A small image FSQ autoencoder, trained from scratch: 44167 training examples.
Rows from block 9 of the encoder of a small image FSQ autoencoder, named by matrix and row number. Rows with one number belong to one neuron. Each number is 500 + 40 x the weight over its row's rms, rounded and kept within 0 to 999. All counts start at 0. Numbers have three digits each.
Before each neuron's rows are labels from the 100 images, of 14976, where the neuron reaches its highest value: "top examples" is what is common among them. Only what is clearly more common there than usual is listed. The data: telescope images of galaxies (Galaxy Zoo DECaLS).
# fc1: MLP up (encoder.blocks.9.mlp.fc1.weight, 1024x256), inputs 86-171
# fc2: MLP down (encoder.blocks.9.mlp.fc2.weight, 256x1024, transposed), outputs 86-171

top examples: roundness: round
fc1.714:553533478393500510475484528469527536504556525494508458572525518516517482525493523499526512431493524535540569483503532468486460521537516540489528468598639513463529464499466547518550501528508501516460497506556554541412507563544433494512507502526422530512469478
fc2.714:490549436406447504470458544568527489511518547551461439540510476528520478518571503499584543488568498516473532464518506449507486473510507511545560531518554491548469465464442513563520546501481475495524510493516533492470594538487481410563437506409453525562464523

top examples: edge-on disk: yes
fc1.526:517457499527508526506508453475439519439550399519502475491517521472525547506530386470521485434526508450527512553434538497440500505492513460468527579435513522526530484467537507574603534461571532480438516475498421498458472523517501490533476527498519583477499570
fc2.526:539541460518482465453416563487533532418473536549470444502486486510518497455570471494499525451465433477537539480454561494511481444491489456534558455519498567445535488504472574535544497475488541544527488432532504456479524468487444472573489580470471464505453466

top examples: roundness: round
fc1.22:523485507557491520533569469470543429535453542534496572512447498481589528516491541466516463473558559473506495450527465463499501552477526496505473513480508531509464499523510455463468459600523498536439546480546463469430486502624515516507534457474517511458484519
fc2.22:479578540406542569480424483463538508512528467511487498558491550588533538505569494440492466487484530550530491502525417495470477483513568488525437486478602477448472468502446515454476502532472559573514541463525477553492521528459472483476535504539493533504434477

top examples: roundness: round
fc1.252:553519505386521505490435544497574523508572532481487489586546512512517471500492527490507544408514505560484575442529533483469479511530538580498538482549602545481492469492479531534516506489470505486445481499560527520442522514559416482537478519530471539519488507
fc2.252:494551438414446511460461540571530494517516547553463445532506479527522481517565503499579547501563498512476532464522504449499484474509502508527556537518551499560468469461450505562525547503476480500527508497523534494462592541489480413570440499413457525554458526

top examples: edge-on disk: no; bulge size: moderate
fc1.716:466555550482481488484471490519546550611484470513489496503536541545477469502532484457511477483487550471497563462461578570510542476404508464498523577489632528509447526561522502472453426511462495562535453600560533523506423525576404444536496493553583519493526531
fc2.716:492516526479484549560480505605489455459483443490452497547481515514494548491505470543499541545500546455516467476513489491565537487488533437523490480480505455512532449471468568457496511495492522459466547485475487453503569489438513570510520528524495454539489461

top examples: roundness: cigar-shaped
fc1.48:541545556544409534545556472468560459528513488509534495508462480553499469483461595511400471449496440553483545526531542508494481508505539469504448541533543486531536553517515494537481492572481527476537499472537483469515525500500497504585475469518485524521461423
fc2.48:532495517492527478479476474555466488427456555497500497491479556431561506459491581530486555484499555481537539541492580530486534526517476503534594472575490467487480483503562501514450490509531554472553484593475483473445492479528456484513457496493478462579507520

top examples: roundness: round
fc1.56:537490490397515543488461528499525535489500516471499470582533496480509478493537505480487525435516507575499530517474481481484503506536522582524515444557628498454498480514488518513509499520529510536449458509558524518454499500555419496547496499523467530561478497
fc2.56:494547437417446497454456540567530498517523549545465447531508485530522481520564507497587544515554492507468534472521506447505485475497497504531559543520542504574476472464451505570529543511479477495526506487520526493468592535484482406575439499406456517554457530

top examples: edge-on disk: no; spiral arms: yes
fc1.372:491525487558474409476453586498534483508566422445470523568472536534574487543581510541515504460517448515512495465521507465534475483526506508527531476575520520507556476531520560560477524419504511466479558538500489564540490524509533480481547404554524532528563526
fc2.372:484499521537543443487573493496524523548532528533512564475549463511485480542495496445493414484517472508435441536504509491454463535446475547517430509505513582519497597566475428496486528498484476477508476515509449560476434539488529439509580424474503500475528556

top examples: edge-on disk: yes; roundness: cigar-shaped
fc1.151:486464519582502481524496469498520435491522550520562473485554530536539454438520453490510430527491483573531527523465414481526487488494457565490537454509480514564583437530528522535505468446425473517500502494443461494528519506555492436469556560569434468507490534
fc2.151:392493481503489421554550448477519522537498522481496500492504428427421487489412511474517497506584505464421456533487469472497501525497511537533510533536457485528515523544510451499440525483562438419504518611490496537540484534545580439520457443416540457494598544

top examples: roundness: round
fc1.625:551454456423463490485474506555519549513541526554492489634559488482491517485483541472480540461507504487489556507469500480542521500504472489536525540568502438457485520502484504516546509470487571490482529474570510474451521518476501468514423527478464450544474541
fc2.625:521499579567531513494530474507497469526531449459488576462480508514497541514488487493477469520461568468505464494543488511449516510450542480454406534457480510534504520497556461421503499529471501499495491445428490497507421498526537581541618522594538517450491487

top examples: edge-on disk: no; bar: no
fc1.563:530470472493512504497517516472499507466506505462528456480598472478487473456511510460457503440567493561481533483479540502500492468593521571490582471563568484518505537540462524526482515498575502453533554546503547522509556451507503487460485498470500484532562481
fc2.563:546493547519513571473524434505518486510542516480476539536520516485496503543486540499474495445449515473529500530553505519456474514458465504535460530497497510532432520533495474473551518522421465502517472486485438531402475534556504518521545449534473607502457446

top examples: spiral arms: yes
fc1.734:514427452502486491450520502507577508472496487549484537524558560480482540466515493539549452512510479424538516478464553507474480536535505530447438433507612498483505465498526505527556432476484485516403458460519568458419495485508492528477502548528495541474494472
fc2.734:526490499542567478531512499476480527506453457563506539434466516547503557441466428486477432509452475493458474560394479487507497523474504427517443489447470531501537550498526472510494435500557494540487516458460494461543459468481504469478532507556585473411496458

top examples: shape: featured or disk; edge-on disk: no; bulge size: small
fc1.348:463462588426415497479481509489506499498541498540525524547470444530611458424505504518493515486559470448516548441523474558398567476603522515433555539460517498480530494606525551463493565556526473556481521489504486501502464489551423555586466552503571495492514432
fc2.348:470510421535471412513486552493475494414424528537533462444454444388479489500500454503491573452568483479486461549430516522518564492538503471469603482500460446510554528495517516539447484464562479483540552555451465490516504521463527445465451542459501459543593528

top examples: edge-on disk: no; spiral arms: yes
fc1.268:513536502526516512527493456462497450407533513508490500490504493532496563500500506493494538449503516652533524461453487478522474487474592512542550458526728516523539484459558530554486496468555450484464556548469515506514511480477455462491478516555520495541499455
fc2.268:527500497461490525529473519468497445428493489401480427464497495508586492473499469507495533440491542511542518483421504500526517481524486492389532478581516536514541471446518522538510492414558597512413560492588549500530547504505445518526458596527561460541487455

top examples: edge-on disk: no; spiral arms: yes
fc1.356:508449561468554505554538522469446415491552461510515436561510530503532551438488457444414479498500524459521502506505460551464526462529553507539480504490488535485479565484547559533494566490454516483602470484492564522512445494537468503496574503518482501482493491
fc2.356:446475449462500516505500564457515527520484470554540525465480556560546484483548487469519515560482531437483500478458496447561520470542493482500512461485512538420502471474522502487497457463528579440430539477514559471552517485434452521530470483524500458394552468

top examples: roundness: round
fc1.708:525513509503480487567499504518522559532512473464514533455483514509507512512499565540465523482492435577522584454542465454451489447529574504512423559491610502537453528481477447520465549550482417510458477536557507513393479490497546508512480546502561526494408456
fc2.708:536539525543518527497461554492483473479517444500474553498448505535528551499517486525503451506493532545542513447501503525504535459542548440492468494451514500485550467438519531460518520497476535535478545392477600418519474478472504560528527498593559443440464495

top examples: edge-on disk: no; spiral arms: yes
fc1.668:490499566474478504451488478527560492560501532467583528524581505455426551492504581495513435445508447523422511480540449524529428551492507436484563472512563501499461513479504487483477501510491490524506532533547554554524476471548462516407545564491511477539509501
fc2.668:440509474520515439486535483537539537542504512512508517466540498482480461522503509422514449607560521464415428523498487470483475590459528535537461505480476530523477542564459463500469522442477476423539479513521475529500450543493530464558477441449460465472529578

top examples: spiral arms: yes; bar: no
fc1.393:456440519492566539509473481517586521589513508512520498569465502571479555526503549488427485508546476454594522466473523546425514522581531492568444476475481471517502533503503518541492518478571507491474492492475495490444493450518527462539488518511522461334453501
fc2.393:467490497533588451453506486525495490511518508475570525502520492513446514511435496520467486550527516571380445496509519510559473516477492524543554529474498449503451531489500500506449579533456504439417485456522529549474493512480592536471519495490452449387594522

top examples: shape: featured or disk
fc1.528:467519486559497499543521420479437409510536512503490560589488494503596431481521528518572577542561475474474556507509437441469521410475513513513502531463563508529484493486488473526491507562500507475537570493518585496484581523509534490497544502522497553508473451
fc2.528:534461447427457502472428525505451519490433509516524403479499508506494487487518501525527522428530527423499557547453586462504495497500487480536565494526393544501513492526546531569477454473477520505497514498527470464468567474455431495498399515492485529534512490