A small image FSQ autoencoder, trained from scratch: 11.4M parameters, decoder widths [48, 48, 96].
Rows from block 10 of the encoder of a small image FSQ autoencoder, named by matrix and row number. Rows with one number belong to one neuron. Each number is 500 + 25 x the weight over its row's rms, rounded and kept within 0 to 999. All counts start at 0. Numbers have three digits each. After the name is the row's rms in percent of the matrix's.
After each neuron's rows are labels from the 100 images, of 14976, where the neuron reaches its highest value: "strongest on" is what is common among them. Only what is clearly more common there than usual is listed. The data: telescope images of galaxies (Galaxy Zoo DECaLS). In brackets: how many of the 100.
# fc1: MLP up (encoder.blocks.10.mlp.fc1.weight, 1024x256), inputs 0-127
# fc2: MLP down (encoder.blocks.10.mlp.fc2.weight, 256x1024, transposed), outputs 0-127

fc1.482 083:516503476544518480498511527451491519536517488510485495500479486499496468459504471490521482523506509490504526535487552556462523498490547541516554495458519500496525485544496538466461491489527478458547530514442482505543492472529474481517501496493507485517525484527471554545531524540509457481446480494531483532525476511532509539482469487527492460453539493513503475506511501493506511490471
fc2.482 015:479523520497476482551519533486510511433514533494486508536453449511527505514500450513498449495482530517480509497516523491481505533509546519520495538521468517499504530494519522538508521549496489494503522461472488525534504531546568468505461461504551518495499494483492452518510505483501550514455493526479497492545492469516484512456492478504512548464534548508515509482498471466507496523492
strongest on: roundness: round (41)

fc1.141 085:488486485481512489526459478491491550489512472495537525530485511484450463496527511474500501514483471507570484468540514472505487471515522520473525464552508482461479473491516491455537543457487490504493470485471480489494546471470493487578485510501510493501481481525497476502516483503461500511409515502524522454515529508532522490495464494512483499512466479499517526488503499497487538450496
fc2.141 039:478496519502497497481503493496511466474496539464449508467474444497481519481497520456486534509473478457471509464459491486491531545530473500475485499506481458485534489500505497498470531487523482473525542476455481514495519469462513497492463466527492506461515521466520510482517491468501501472505540528523474565489517538512533522479513505508502509501493545506457530509523467508464500496511
strongest on: roundness: cigar-shaped (25)

fc1.79 085:466529521499505499504491501476536496525512482483475515562533511513486472503467509492498511458493488456546474496518474531479507509486547479468535497467476520534474512475470507497480499493547505493499468484485477501483474523563500477460490515465518520495495517507492551465563467454509442569489482511524503499515474452509475511478485451510498506483502506513505509485521509522489538479511
fc2.79 031:460489504523486506537541492482508455456503532457487502505473464486497508468514514493498471529484512432523542503498482498494519536479496452473484463474475449483542532513481522486525476528558464462538493469486501516504516486462484446476466478501520487527505485483492518494497509489470511512503525517522486527512481550514527473496534499498555525484526495542521509488490482507505524475486
strongest on: roundness: round (50)

fc1.129 088:509495510490474473501462527458534467528558508452507490509492463539470501529461509470517484469490502533529456510502495508474527506527509497459532458516505467493500507484499487487487501522511522538502551567483489508499543475476533472525477504474527486514491486518492541530545482437485475460488487509491541502507497486521453532474492516489516500456503459469483508534537508522517522526483
fc2.129 019:523444494451515511481494536520535495510507465494510492533502496512490498550474516473492502476516492618518476497514486531492494486530503509521517521508513539510493480445499503498503539471466518510460480531489472516486506506513501481497497548499516493521474513529497520539523475512488507477484490478482566501520513471475504536510482490500478513466501466504500525497535487507490477497516
strongest on: roundness: round (52)

fc1.632 153:501490473493488500485486480544476459538514494480541512505499494508465492516512479505504481519513502525499462494506481551457507457519484457502495525539527494522470514512460478469457527475477475488467526533517473490481569504548482499479512525493570474519502483501471579541530496514561462491498486526536496492517545505536511497452524513484484509480476484504508504528473517542506521506499
fc2.632 213:506481503457487499491479468526489492505437476486512527495505542514476451498470485485512465463522504536479499566472519502525502503506481471509500506510501498521457477504496498451494500491466504481481541519529485557491514551548509527502507546506521482515458533494493507574505516516538482499505503489509498469502533466499476470492492490469488506482506480496515518498474482529479504481503
strongest on: edge-on disk: yes (35)

fc1.730 081:491492483480497478471516484489496440521521543482501495544486510456478497532528510506503536458483509488530481476533474483457511497519501525492535527454481506562517520457510489486528515507486517469497524531490502508501496453486489501535538506505498538493506483478443530498500484526492474459509425499532495481467488527452472515503526513516506507529507488524505500534509463487514488470498
fc2.730 021:501542483555488498508490515520485488492480495467501520508505436538484478506497531524529512570501523465484513544522455482464523549493549490486523492539500465479521553508492484500438511511486516504516506515467501495456504469466452483472466456490498512470525512475487493485510504451517472468531539508541538501547494484493515525481476543515533466529483508494488483502488553531519482477477
strongest on: shape: star or artifact (26)

fc1.457 227:535482497512508488481536535487500493510549520454502487488515532477528513504501546474505504509519479478537509488528491485471490497473495498498511477480504514457502508494493476496562460499518491525530448473529489515511502436482492488508508461476478507505580503532522490429477501486486515476520511530518522520483474545513494511507485511516543502507521442492510516502536462496500495495481
fc2.457 306:527495473515501496482536544480495508507574492491503485501519514472544518493506530479490551527515478459538517482523481502479481503485490523496489491482489497473518520499499485482534460503519479532533444480526462507512477431462484488493521443488479523514594492527525488411477517483472512473515506509515538519487463537508489505529474512537526488532515484508509517513516479511499484487492
strongest on: roundness: round (43)

fc1.194 083:521487531517526499472500466453514464485444478511522491473544438480517514510514486505533504477501476504514527467507505544513528538477511462480504480509541493485511535500466472493513500516519490498488527533532489506483521541467545481542469532479525445489506458503490489524487486516535477481492496469508467477476507548481518503488433496531528530470544440526479531510528502520513525512471
fc2.194 022:477503482505489500507491522493510547522535559543496456520545487516549501527466480487526524528491487465492505481516483499488477523493496542558498518502546544491499514508518486566466491524513546522479481529504487459499525488492477480498508497476513517480493515486487458505492466497456536527501531497483528507495474516459513495465512465495486515501519532484463507454543487480491500523504
strongest on: roundness: round (45)

fc1.454 081:515512497489526466423556503485503484475509510516523530529496510498539535529509489509567530489544476503486503502523512450475507504486496497515546455501540493528493474504470485488472495477514490533492479498478495516547527501496501500523475498483509490517513444495516498506542483513534482514491566531515471494533488495521483514538543494489537509541560508522487544511527517545534508482559
fc2.454 022:483523515553529511493531504520502478519490485484530537509494517516467463484493505547481464481541515513481529550530499481472523516458545473535519498529519545490490509505469494504490490482482509467472513508518544517468476538500484481504517521467561475479458474504472519529519520495515488530508484459489512490512507452497487475500468496476481474465484500476503470515450540510512537469514
strongest on: shape: featured or disk (71); edge-on disk: no (63); spiral arms: yes (59)

fc1.552 090:536464463521494454503561521500516457478504468476542502483489485506504479529494462543530540455544512490477533486497474487508519460480481466491487521493523474495544521501515492468527521495459543477496500555525504522479503464487475505482452535531473521523499543501469509452529489466507514478539469517516491516469576468498485504486509466460494516490557513474515523477478456462467490495468
fc2.552 020:509495499469487524496466540510500514522511481521514495497508520472546477499515503489499498489482483553511457458496510491510485493517475552538528509511524529514459483527503478536477503484487483535495446559492544502523444507528472506533527488486475523516470493541510469500509465506526518477490455503473547518500487448520484512560472516503496508509517517506522508491491473489491473504514
strongest on: shape: star or artifact (25)

fc1.696 089:493494514511503454464516473442504523487484480485487521499488485500495489484489541501521516518482520492505530484472480496547466562478488456465487512477498457535495485499497492496499499493523506495487531510485478526487501531513536500512513509492529467522465507544504551481509502521462500506484490469505506456455504515516483482498570510514510481487521460513474514491503523471470487511530
fc2.696 037:483475500534511479508519492477459476494543498528420472487525493454474506520524493518475513479513548501528500495491516539481585468461524490471472472476441476523515515468500537483542502458525472484499514468504482508545536507471530500460474491513498482505501488506449523494485517504474505527458507527455491491516480516478519497501534481507547543478518493497506494506569533509519507506528
strongest on: shape: featured or disk (60); spiral arms: yes (42)

fc1.691 086:504500532524502508502455517490530504491481504518477527532498523489540484475509502533445512445495507525490459471516518519469484492494476519482465441517507495525482537459462523431472520509464489495544474492511519533551516477480511501525529488457493478443459459506533503486514504467470479462500472528500496470529537479472480499499532451491507464495485524509517485540519514487500565539498
fc2.691 015:463497510461500478534466487478443518463502493542490512562528510462515504538487435499504471491509473499459475466481507481535497489531493518485526520527504498482521496471558504515508453515523494518514492527513533487508530500482503506513528487521487457482470551476485460476486468518524501514510494489472500468534532488522528479494494475473485496470493478508513507474495484498512522505530
strongest on: edge-on disk: no (50); spiral arms: yes (42)

fc1.121 083:493480510497450468448460481481478542464517438474491487481508506526474499508502514505469530521485459502494485524519516517530522490526488464441506522507498494493506468468472473479450541495497534546523510491468513531473466502487496512538514527570499481499542535498461499496527487520534562504503486481517496491499503523472499536495543489469504496483485485489534492513484506484455526507502
fc2.121 015:477491533475503482476477477532491486508444456515524572500493495527530525503483508492455519475518535491499524544529510472477448504491493489530506463516537504527547498518484496516511522487488476506521510506489523433469519515501517544459497518512488493460495458508489519523492544539535491489499556509491527461498513525514507509496454500492505488487518484451545431517462520482520501519515
strongest on: shape: featured or disk (67); edge-on disk: no (53); bulge size: small (32)

fc1.387 171:458502522491540497502505486495498494498478537493486508505483500516457457540483457497490462478467467504511476527481531483507523496528517494505515526497458501529470479482475486488464515486486523468489515539500496532516523536539533522488495545513543480516497516496404507512516461509526478517463468532488450478513505487495482470487545466493497515449480505495468548515514503473519564522535
fc2.387 294:472497504477475503529483470457428504486524527524491492499484467416475493489531478505508450496491475492515498499472510502484536498529503493457496499511498495537494480509517525425506513522544490461484512482478446607490535461514513476504458469513489473496497509461495487493512464527515489516507492498492483505500498512508512508459545502486496503502515477525491494491492506483502485555504
strongest on: spiral arms: yes (39)

fc1.589 081:501472472523515540492530501453482524430544498513493485514493505495490496496519469525506476505477469499464471520527472507487506461521515499469551458490506487506471466492459482469492480527488476511518510509474477565486538500457559487506488497507491523531496494511549511491502463480521502493473498498495523498471505524496444514555520486498469493533533481479513474498516518485519554505540
fc2.589 015:539557527505491534474491523497529522502514555517508495465506433484515481498509505507495491523481499479485503535483473465484526531526489534511463539515505530447519492502519516504456522524503525473530515527484481446509497517485503504472456451479464522488471451486537479498466499439489492476499508549513467477527526498490499492447495513473498478525476524488474505469485478515487513503493
strongest on: bar: no (31)

fc1.232 180:516516536526514458520526498459501520488507523521466502555487494478515504519497478525473471513483520494495557473504498499515496517507518503483551543522472509468512520418517519470436475495544532504515463519460503503522522504490505480501483468486485507473486499464437482496470495467481486506461516487452492493558480503511554499475499466488519552480515502524449496505522521464512529519514
fc2.232 250:464542524518506465559491519445505530478504549545474468596511473489520499531491450536511499533484531459484524466504497501543470497503534519500512547521492491463517515477518505541496493512559512523501479491497518484506497497490507511499484478494485554477486500470471460462467479470479514505478527480458505519552472513488530491468516481488508519503529507499453476475522537461531533530503
strongest on: spiral arms: yes (39)

fc1.596 085:508447534486514530515496476475503504498518500482490503521511510502556478533466505514496487485532466492521527489477505494530509517538476453498505503475510541494435461513486478494472505473485478540497523521541462484491492497493456489465487506427507503446505494503465517520486454514498479483543496509465506450523515519502531519487484492543526522461490515487504548493545495486472516513475
fc2.596 040:491541530518492504473482505506482490480494544502472496468448471486482503501522489528506530506457510480482505486482509479504502576505533498513510517552502489484557519508518522538494521494491531484517512478464537509490476470508505468518461482516479500479501522472485478472496478480514520497491520551503499526515536468518511522455496496512509502502460557513495496422476535502520491516511
strongest on: shape: featured or disk (70); edge-on disk: no (68); spiral arms: yes (48)

fc1.683 082:458467461443506475495516471535527500508559483449497470479536488498461533498496478502463488524511521494503519499530463535500510495472527514505475544486461518527473485484489492441531482523511486530512504462440480500555518498546527495522486515471475476472525489505503545499499519487484509493565493513501505486498529502514489528523495492497479548508527555480476484475517463478501499502514
fc2.683 021:540498489538508538453472543516514510516489514503514525457514511527500484509490497522531557488502494534489505498519518502484445542474495533506495516541509523491512474527476489520524525489493523526443481534471533478502471500528488520497517525474503486489503489544548482497519491488511498488524532510519519506498518459480499556497472517483499470496459519474486495491473503462502471511502
strongest on: roundness: cigar-shaped (45); edge-on disk: yes (36)

fc1.264 089:460490515528523516500510509460475482502524509543509526519500469500520510515566488523498493499490492499497491501521478524495466478500463500499493512504497500475467501478473487486437488482547516537508517516511501475471588529496464491503508501464473486500477492516485508485496518478494538472513484496510499476501525449490517520476513440508525489511476464464490508570519498558512486463484
fc2.264 040:488483502479501518509470458506513474506431507517494493500517497495475501508481500484504512456495476518485490500468523519529451486533476520504478493453494507517500481500516540551521529484481486452513551491474563457518495549529522530505505562534533477517500508509495539537525500518501509528488469469466476447507527483467516509512510471475512496499502542495532478508499483456495505535523
strongest on: roundness: round (42)

fc1.606 157:504476489499496481504511501521510496477546507466516473482493512503513528511512538487504528495525481483535519493517499490459511508458482499496528487449489480462499507475497506474511477492512501543502476528486477530507510448459466485496525473494504503485548490564497484461480511482475520468518497501520501483493486519536492533499491543516524494503512446511507519511540456511493503476465
fc2.606 210:520507471516486509494519526483438530498493514505498477525498504483549496493517524476485522531505503448502529479510483505481517516489493554507489522559487507488519531505504491476491469564514504522520452483525424539516476474484485462494514463497468523509600457504531471442467508476470529525518500518514533531480466511508487518517477511552510495545530516529504501493524478510505465496491
strongest on: roundness: round (41)

fc1.427 239:511512524531512410511519489427482508491508525509488476527509491477510481527477476501515480495476493492528535482499524490510499498504520501475542522531448533465494529433491519504452488499530522538488459518475483511514522512495527481489499487516500480469487490489438495473496481474492486502480490509496508485528488509517525484470497460485506530460497498497443525496530506509528544483488
fc2.427 357:477538523523496452535500509458429544481531557556489477542509461467503489510482461522498483531490548473482523479511494506527464507503526518472518531502494512478500520470512498461504489518542520518499482490491459579505520506513501497500476477483482528478483501473458465470473465470485489524483517485463515515531476512504518490444523479456515513507527475508472474481529521484531520533495
strongest on: edge-on disk: no (50); spiral arms: yes (42)

fc1.279 085:493528508503507509485471461475473488528516480486491492515503473499477535485474530471472503453500478507459477535513460490503549526447482528508462486495505510480498488473479495479526519491501431518483502471478532514463540502487487539495483514475501517483465499505505458469465529486509484530535478499506484485526515481489498493488504491444527517532507456524491531578510480490523526510496
fc2.279 036:488531530533499512476501488497534491531481539484503530502469473507464474490526483547493500502532523499474503528518469455474520550495533468520528501515521506476502517503465463486445532492472523484481528535477488502464488510495472481517485499485552513465469511486482520523513493459532481491521533546519507506527523490528486490484513514490503467496448512502463484465488535497509514482463
strongest on: edge-on disk: no (53); spiral arms: yes (41)

fc1.188 084:570537497518538538470524480509528517514461523513500543514480498528488503497523501471506510510479492534532483518476535481503494494511527474515532492542497493521499487492444577461525448475508493497455512565455475517535523510486462515489492480488505507524470536516528544473530489545458471483504506512513544489481470505488499491493500457509492458514561484478485482461526497519521498493491
fc2.188 018:452516525534457467533508495474524497513521499465522500504494520502526484506479472569512471530543520483526520503517472517488531482447542465505480508460474492521509526509481458477516494496510483507492482505538514512504508519500468493472474508460555491498484486493453488511491527489512504535470533480508502474526444514524484465475491496488548502492505476518529482516504548494523521512499
strongest on: shape: featured or disk (66); edge-on disk: no (53)

fc1.315 091:516468534471469491507526504504474469521508493485461485506461506527450542491491485551495486472510434528528487516486493483487514506558499504492493501483499519521461546511507480447501513503517482500462471505507493513473519552513499478474469487504536455490495505504498503510547489535490467495534475530491482509488516511453486501499519533526489499472469480515476527531489455517494534497481
fc2.315 062:478478540482514483520521490479528489438502548532464484502492472512508521521515488502470506505435544479466510461465516541514507497538496503489475542502475497494483499474512538539484491503500489485531511477490507464524533515520539504449512492523505501492496494470486497501484504488453514485470504470452475513509486510433522490492544487514540557488529520513483533493546494490508527562520
strongest on: edge-on disk: no (53)

fc1.680 087:511506530508525471466463486535516554523482481489487469474493540495512498494505489515494487465511459455468507498462507485459493511560515458473493504458501512540487509479476523466495439463531523504465533534481456504524496499493516553559481482507482483470501527516499506505490511503562461467468487496441470474488479519487487521537489499493549459508454486496502498489512460507512510503508
fc2.680 026:544493474498491514469457519538486529512502519517519472480494499483536534492510511431521538475515498463494467472496509469511475509526453536470532513539499498491473486557512493493478491522472504511534474505475519546508463470540484519551513450511477520504535513502546459460496509497464522493537519503503462507495524480489476534490471504527455485515461472478486531490489449494489474510504
strongest on: bar: no (31)

fc1.176 081:467488508492489499493486482502524495485483487519445480497492485502500503485502522451494513458493489512537559497501468517519515504452466503523503503454522481504530453472506448490499488553502529550502469525477501494528523483508502450513477521554484440494495506500506488451524527512495486540465479504488500497486508477477463547485501466477477443502547527499510498503525519465493498465473
fc2.176 038:463507526495505496519537498458460488469489495524445504530525481495490504505486520497442502534490508465476507496489523561538503519521500469503448472488453451508536533452511542516543478537506481465536521474519521474529526486474527530456489483536502502517512505489506496483462542482482503502468514511476474496495491513477538472474519478480528538490512552486534494529511478521519526501527
strongest on: spiral arms: yes (39); bar: no (30)

fc1.238 168:528501488522495492499499526500499497519576517451505489493529533502522533518496522487537527498551477494522519489525484497469519494484500496484513475475469487476519506484476481478512477496504492538512471508516467530517492460474502495491521492497498508504560488510498500424512500475490500497529519507496497492489471535523493498501473513527522489493510431526508539522536483503505499473466
fc2.238 245:516502467511484502495521526478435525495512511502498475522503502464550500490521524476488512528505491440513525483506485502485522514495488546502490516547489495492519526506505492475493466566525497520529452477523444531515476453484485454493508455496468523512599473498530467436469506480469529529515500515512530533476458525509484516507481513546509495548531501538508510493520478507499467495492
strongest on: roundness: round (44)

fc1.25 169:530487491495491471476524513507500503499557508468519495489511539514509525522483534472516524484522479458515511496531482481454500501470486494484521472449472490464502510503508461476516490505525483537516466506496486525523516461461486502504495491487504516492568493541505507442485502494477508507529495498496506489502490527530512525506473504522516500526532457515507548499529479507505517473495
fc2.25 237:519503469511484503497521525479432528500506511504500475525504506470551499490522524473486515531507495439512527478504485504484521510492489550504491518548490496491517528506503489474496467568523496523524449479524439538516475460482483461492510464498469523512596470502530472437470505477465531529516498511514530532475459520504487516512478512544509495545529506534505507492522477509499467496493
strongest on: roundness: round (43)

fc1.125 085:451498501487483471487455507498515491506498497488523483443472514493516534471510520495474489450507481468484509550497505487484537461544468505504509502425466502474460432513457495476458485489475511510494515509545473511521508486489469484495501508457513504517541504508485486475494500499447498496527459505513512491487496497510519493451509500540570530488495506477461488512484483527530513487508
fc2.125 035:502499517484518522496481460513502468507443497496486535483510514492458514492498520529477493483504480525495486501469546518495465541485504479528457467459510506518495474514501525537528530477466494483491556496475522464470507546533526542487516525527534462515443504530508540551510528526519493479502462508496476474474534465468501497510487493474488508475499542446560466516453509500483492483519
strongest on: shape: featured or disk (63); edge-on disk: no (54); spiral arms: yes (47)

fc1.98 089:532487483482484439490508510475474534526480483545465505480441536482442493469517481534489492474504482457512525484484516542491519480577543504478473511520487516497493511463475526520493496468496510548488487517466501520521500496499527481528493506456509491496518474533491541476527504515528513509510475526520511512511501520487491508526537471482529481514493506534544563539542510502531533486524
fc2.98 035:447536512494516473531521463500480498467517551503492514507498453500442496505489495534488442508469509471471535523459523488496507500508503462474491503496522517494544528505494535474475533497487507476523526492502500553480524499482521513491433493525528458485486500480481502489522501487528503508491536503481481523515513502495509501444587486448531495493491489486489502497495514466514506516523
strongest on: edge-on disk: no (55); spiral arms: yes (40)

fc1.642 085:502484501511496486458499469534545521574522504517491507489480526516451520513499442489516525497505519525529508526534500486514505512481441508481504483495507499496509545494504538480539535457501498531519509529500495507527489501448471509533573462486491480551483542505469492520478502539498477473496474519499533467518527534506541507484534456528518494467499505487517506485506545531495477545496
fc2.642 035:507503518469505541511492494523477504506454512480494520496492505521511486510497511514495490525494513490508513516464544533509500500503492497565461481483478509501537508520517525558530497544457481465465502480509587430509496503505518493482481533507512476526464521488523497542455509533486515547462480498432497490479514482476516496485508501463506533486522547505585442507471501505493509539555
strongest on: spiral arms: yes (42); bar: no (31)

fc1.361 084:499476494488502473472519500486508501496502494467495522472462557517477465505466490448478538480510524468485476513494535474492511482506520514492514508480474469501468517525455466502501496455559527532494520511513502510515533486530472514477468461498515475517522519467471516495506475515450525505504512567535445465536485484521489488543532488483489488462536546504481530508524470518502489535517
fc2.361 023:469499463469466506569510543502455512484473503519511466521529492489511511463517496534494479528540483475537471499501514552511506516510495493558470458468497495535545539497506521527514474541507490482519459454496538482487496499484493477463510515468508496494467524520494482495471529552481493521524483442467491489487479483497486447492490508461542535521523492535516489535518516478481526524507
strongest on: edge-on disk: no (50)

fc1.505 084:519490450485515502461563460516479454488512472494478508512470507517502541492491513507529493506499517528487496524490552474481541490525472533505476499472475503508498467451481550465498524480466529504481510529509480511514516485492503552512451481495560456492545492478516542488533506491511501447489460450556463523468478502477519503479478510499464535500465505454474498558502484508529508500525
fc2.505 044:516524510480501515497486521464458514489477509536474488497547488487539518495475499480496532487482518482497504485455532534544451494525472560525450501493499510486533494487519525546539482509478510496492517490489523462515504502527535529479512515535468497500530514515515480495500520506471546498488495462491495502489501482443525530525499474520492517501517542479500510503513494498482495511535
strongest on: edge-on disk: yes (32); roundness: cigar-shaped (26)

fc1.50 175:517470523533479501488515523524541519536551510489463455461503478520505519489523510534533492495519489496479511525512488474463530501522527522498502491488499527530490492490512440497434527526447545497508529520482471538516493510546529454512497475445499508480495489512454515496528471495532484516503514495490549483517531504493472524497503476524506486489516510544509490521496511514496500476480
fc2.50 251:490527492495494500495506458522449484479489503487518548507460496515463467502508481522487453524496507504478499519506472488494517521490525471478499487518500479490506524495465499405518502461493487492507502504508446584468540490501476491490461503509537493502484543463495530533497499510525434485510493547516509502508519505509498491453516523461514491497471494511498508484486528502499519505488
strongest on: shape: featured or disk (60); spiral arms: yes (41)

fc1.732 089:514472462545523507523545519478514490494504484501486539456490538526504497469473492508531485505505481499516547484521516509476479426478470538511548505461530491479475511491476485530498506470479516516476548523505490540517514512445545482489511464494498514507475547496446551517468462526530502498504467510497504479512484532470482487522522489567516512506490488498484511480503501534530463478546
fc2.732 027:493502506480490469511495532459504548509520538602508462550509482496541506532474450521499467529497506484494516466512474509505470498524518557499498562518482527496481506487528472532489480557530490530499458485480544468492485497500475513469473463471478542488480515459463423462471492485453523513491520478480536549498479507495489472485495486477510508500544511531474475503501525457517518515499
strongest on: edge-on disk: no (52); spiral arms: yes (39)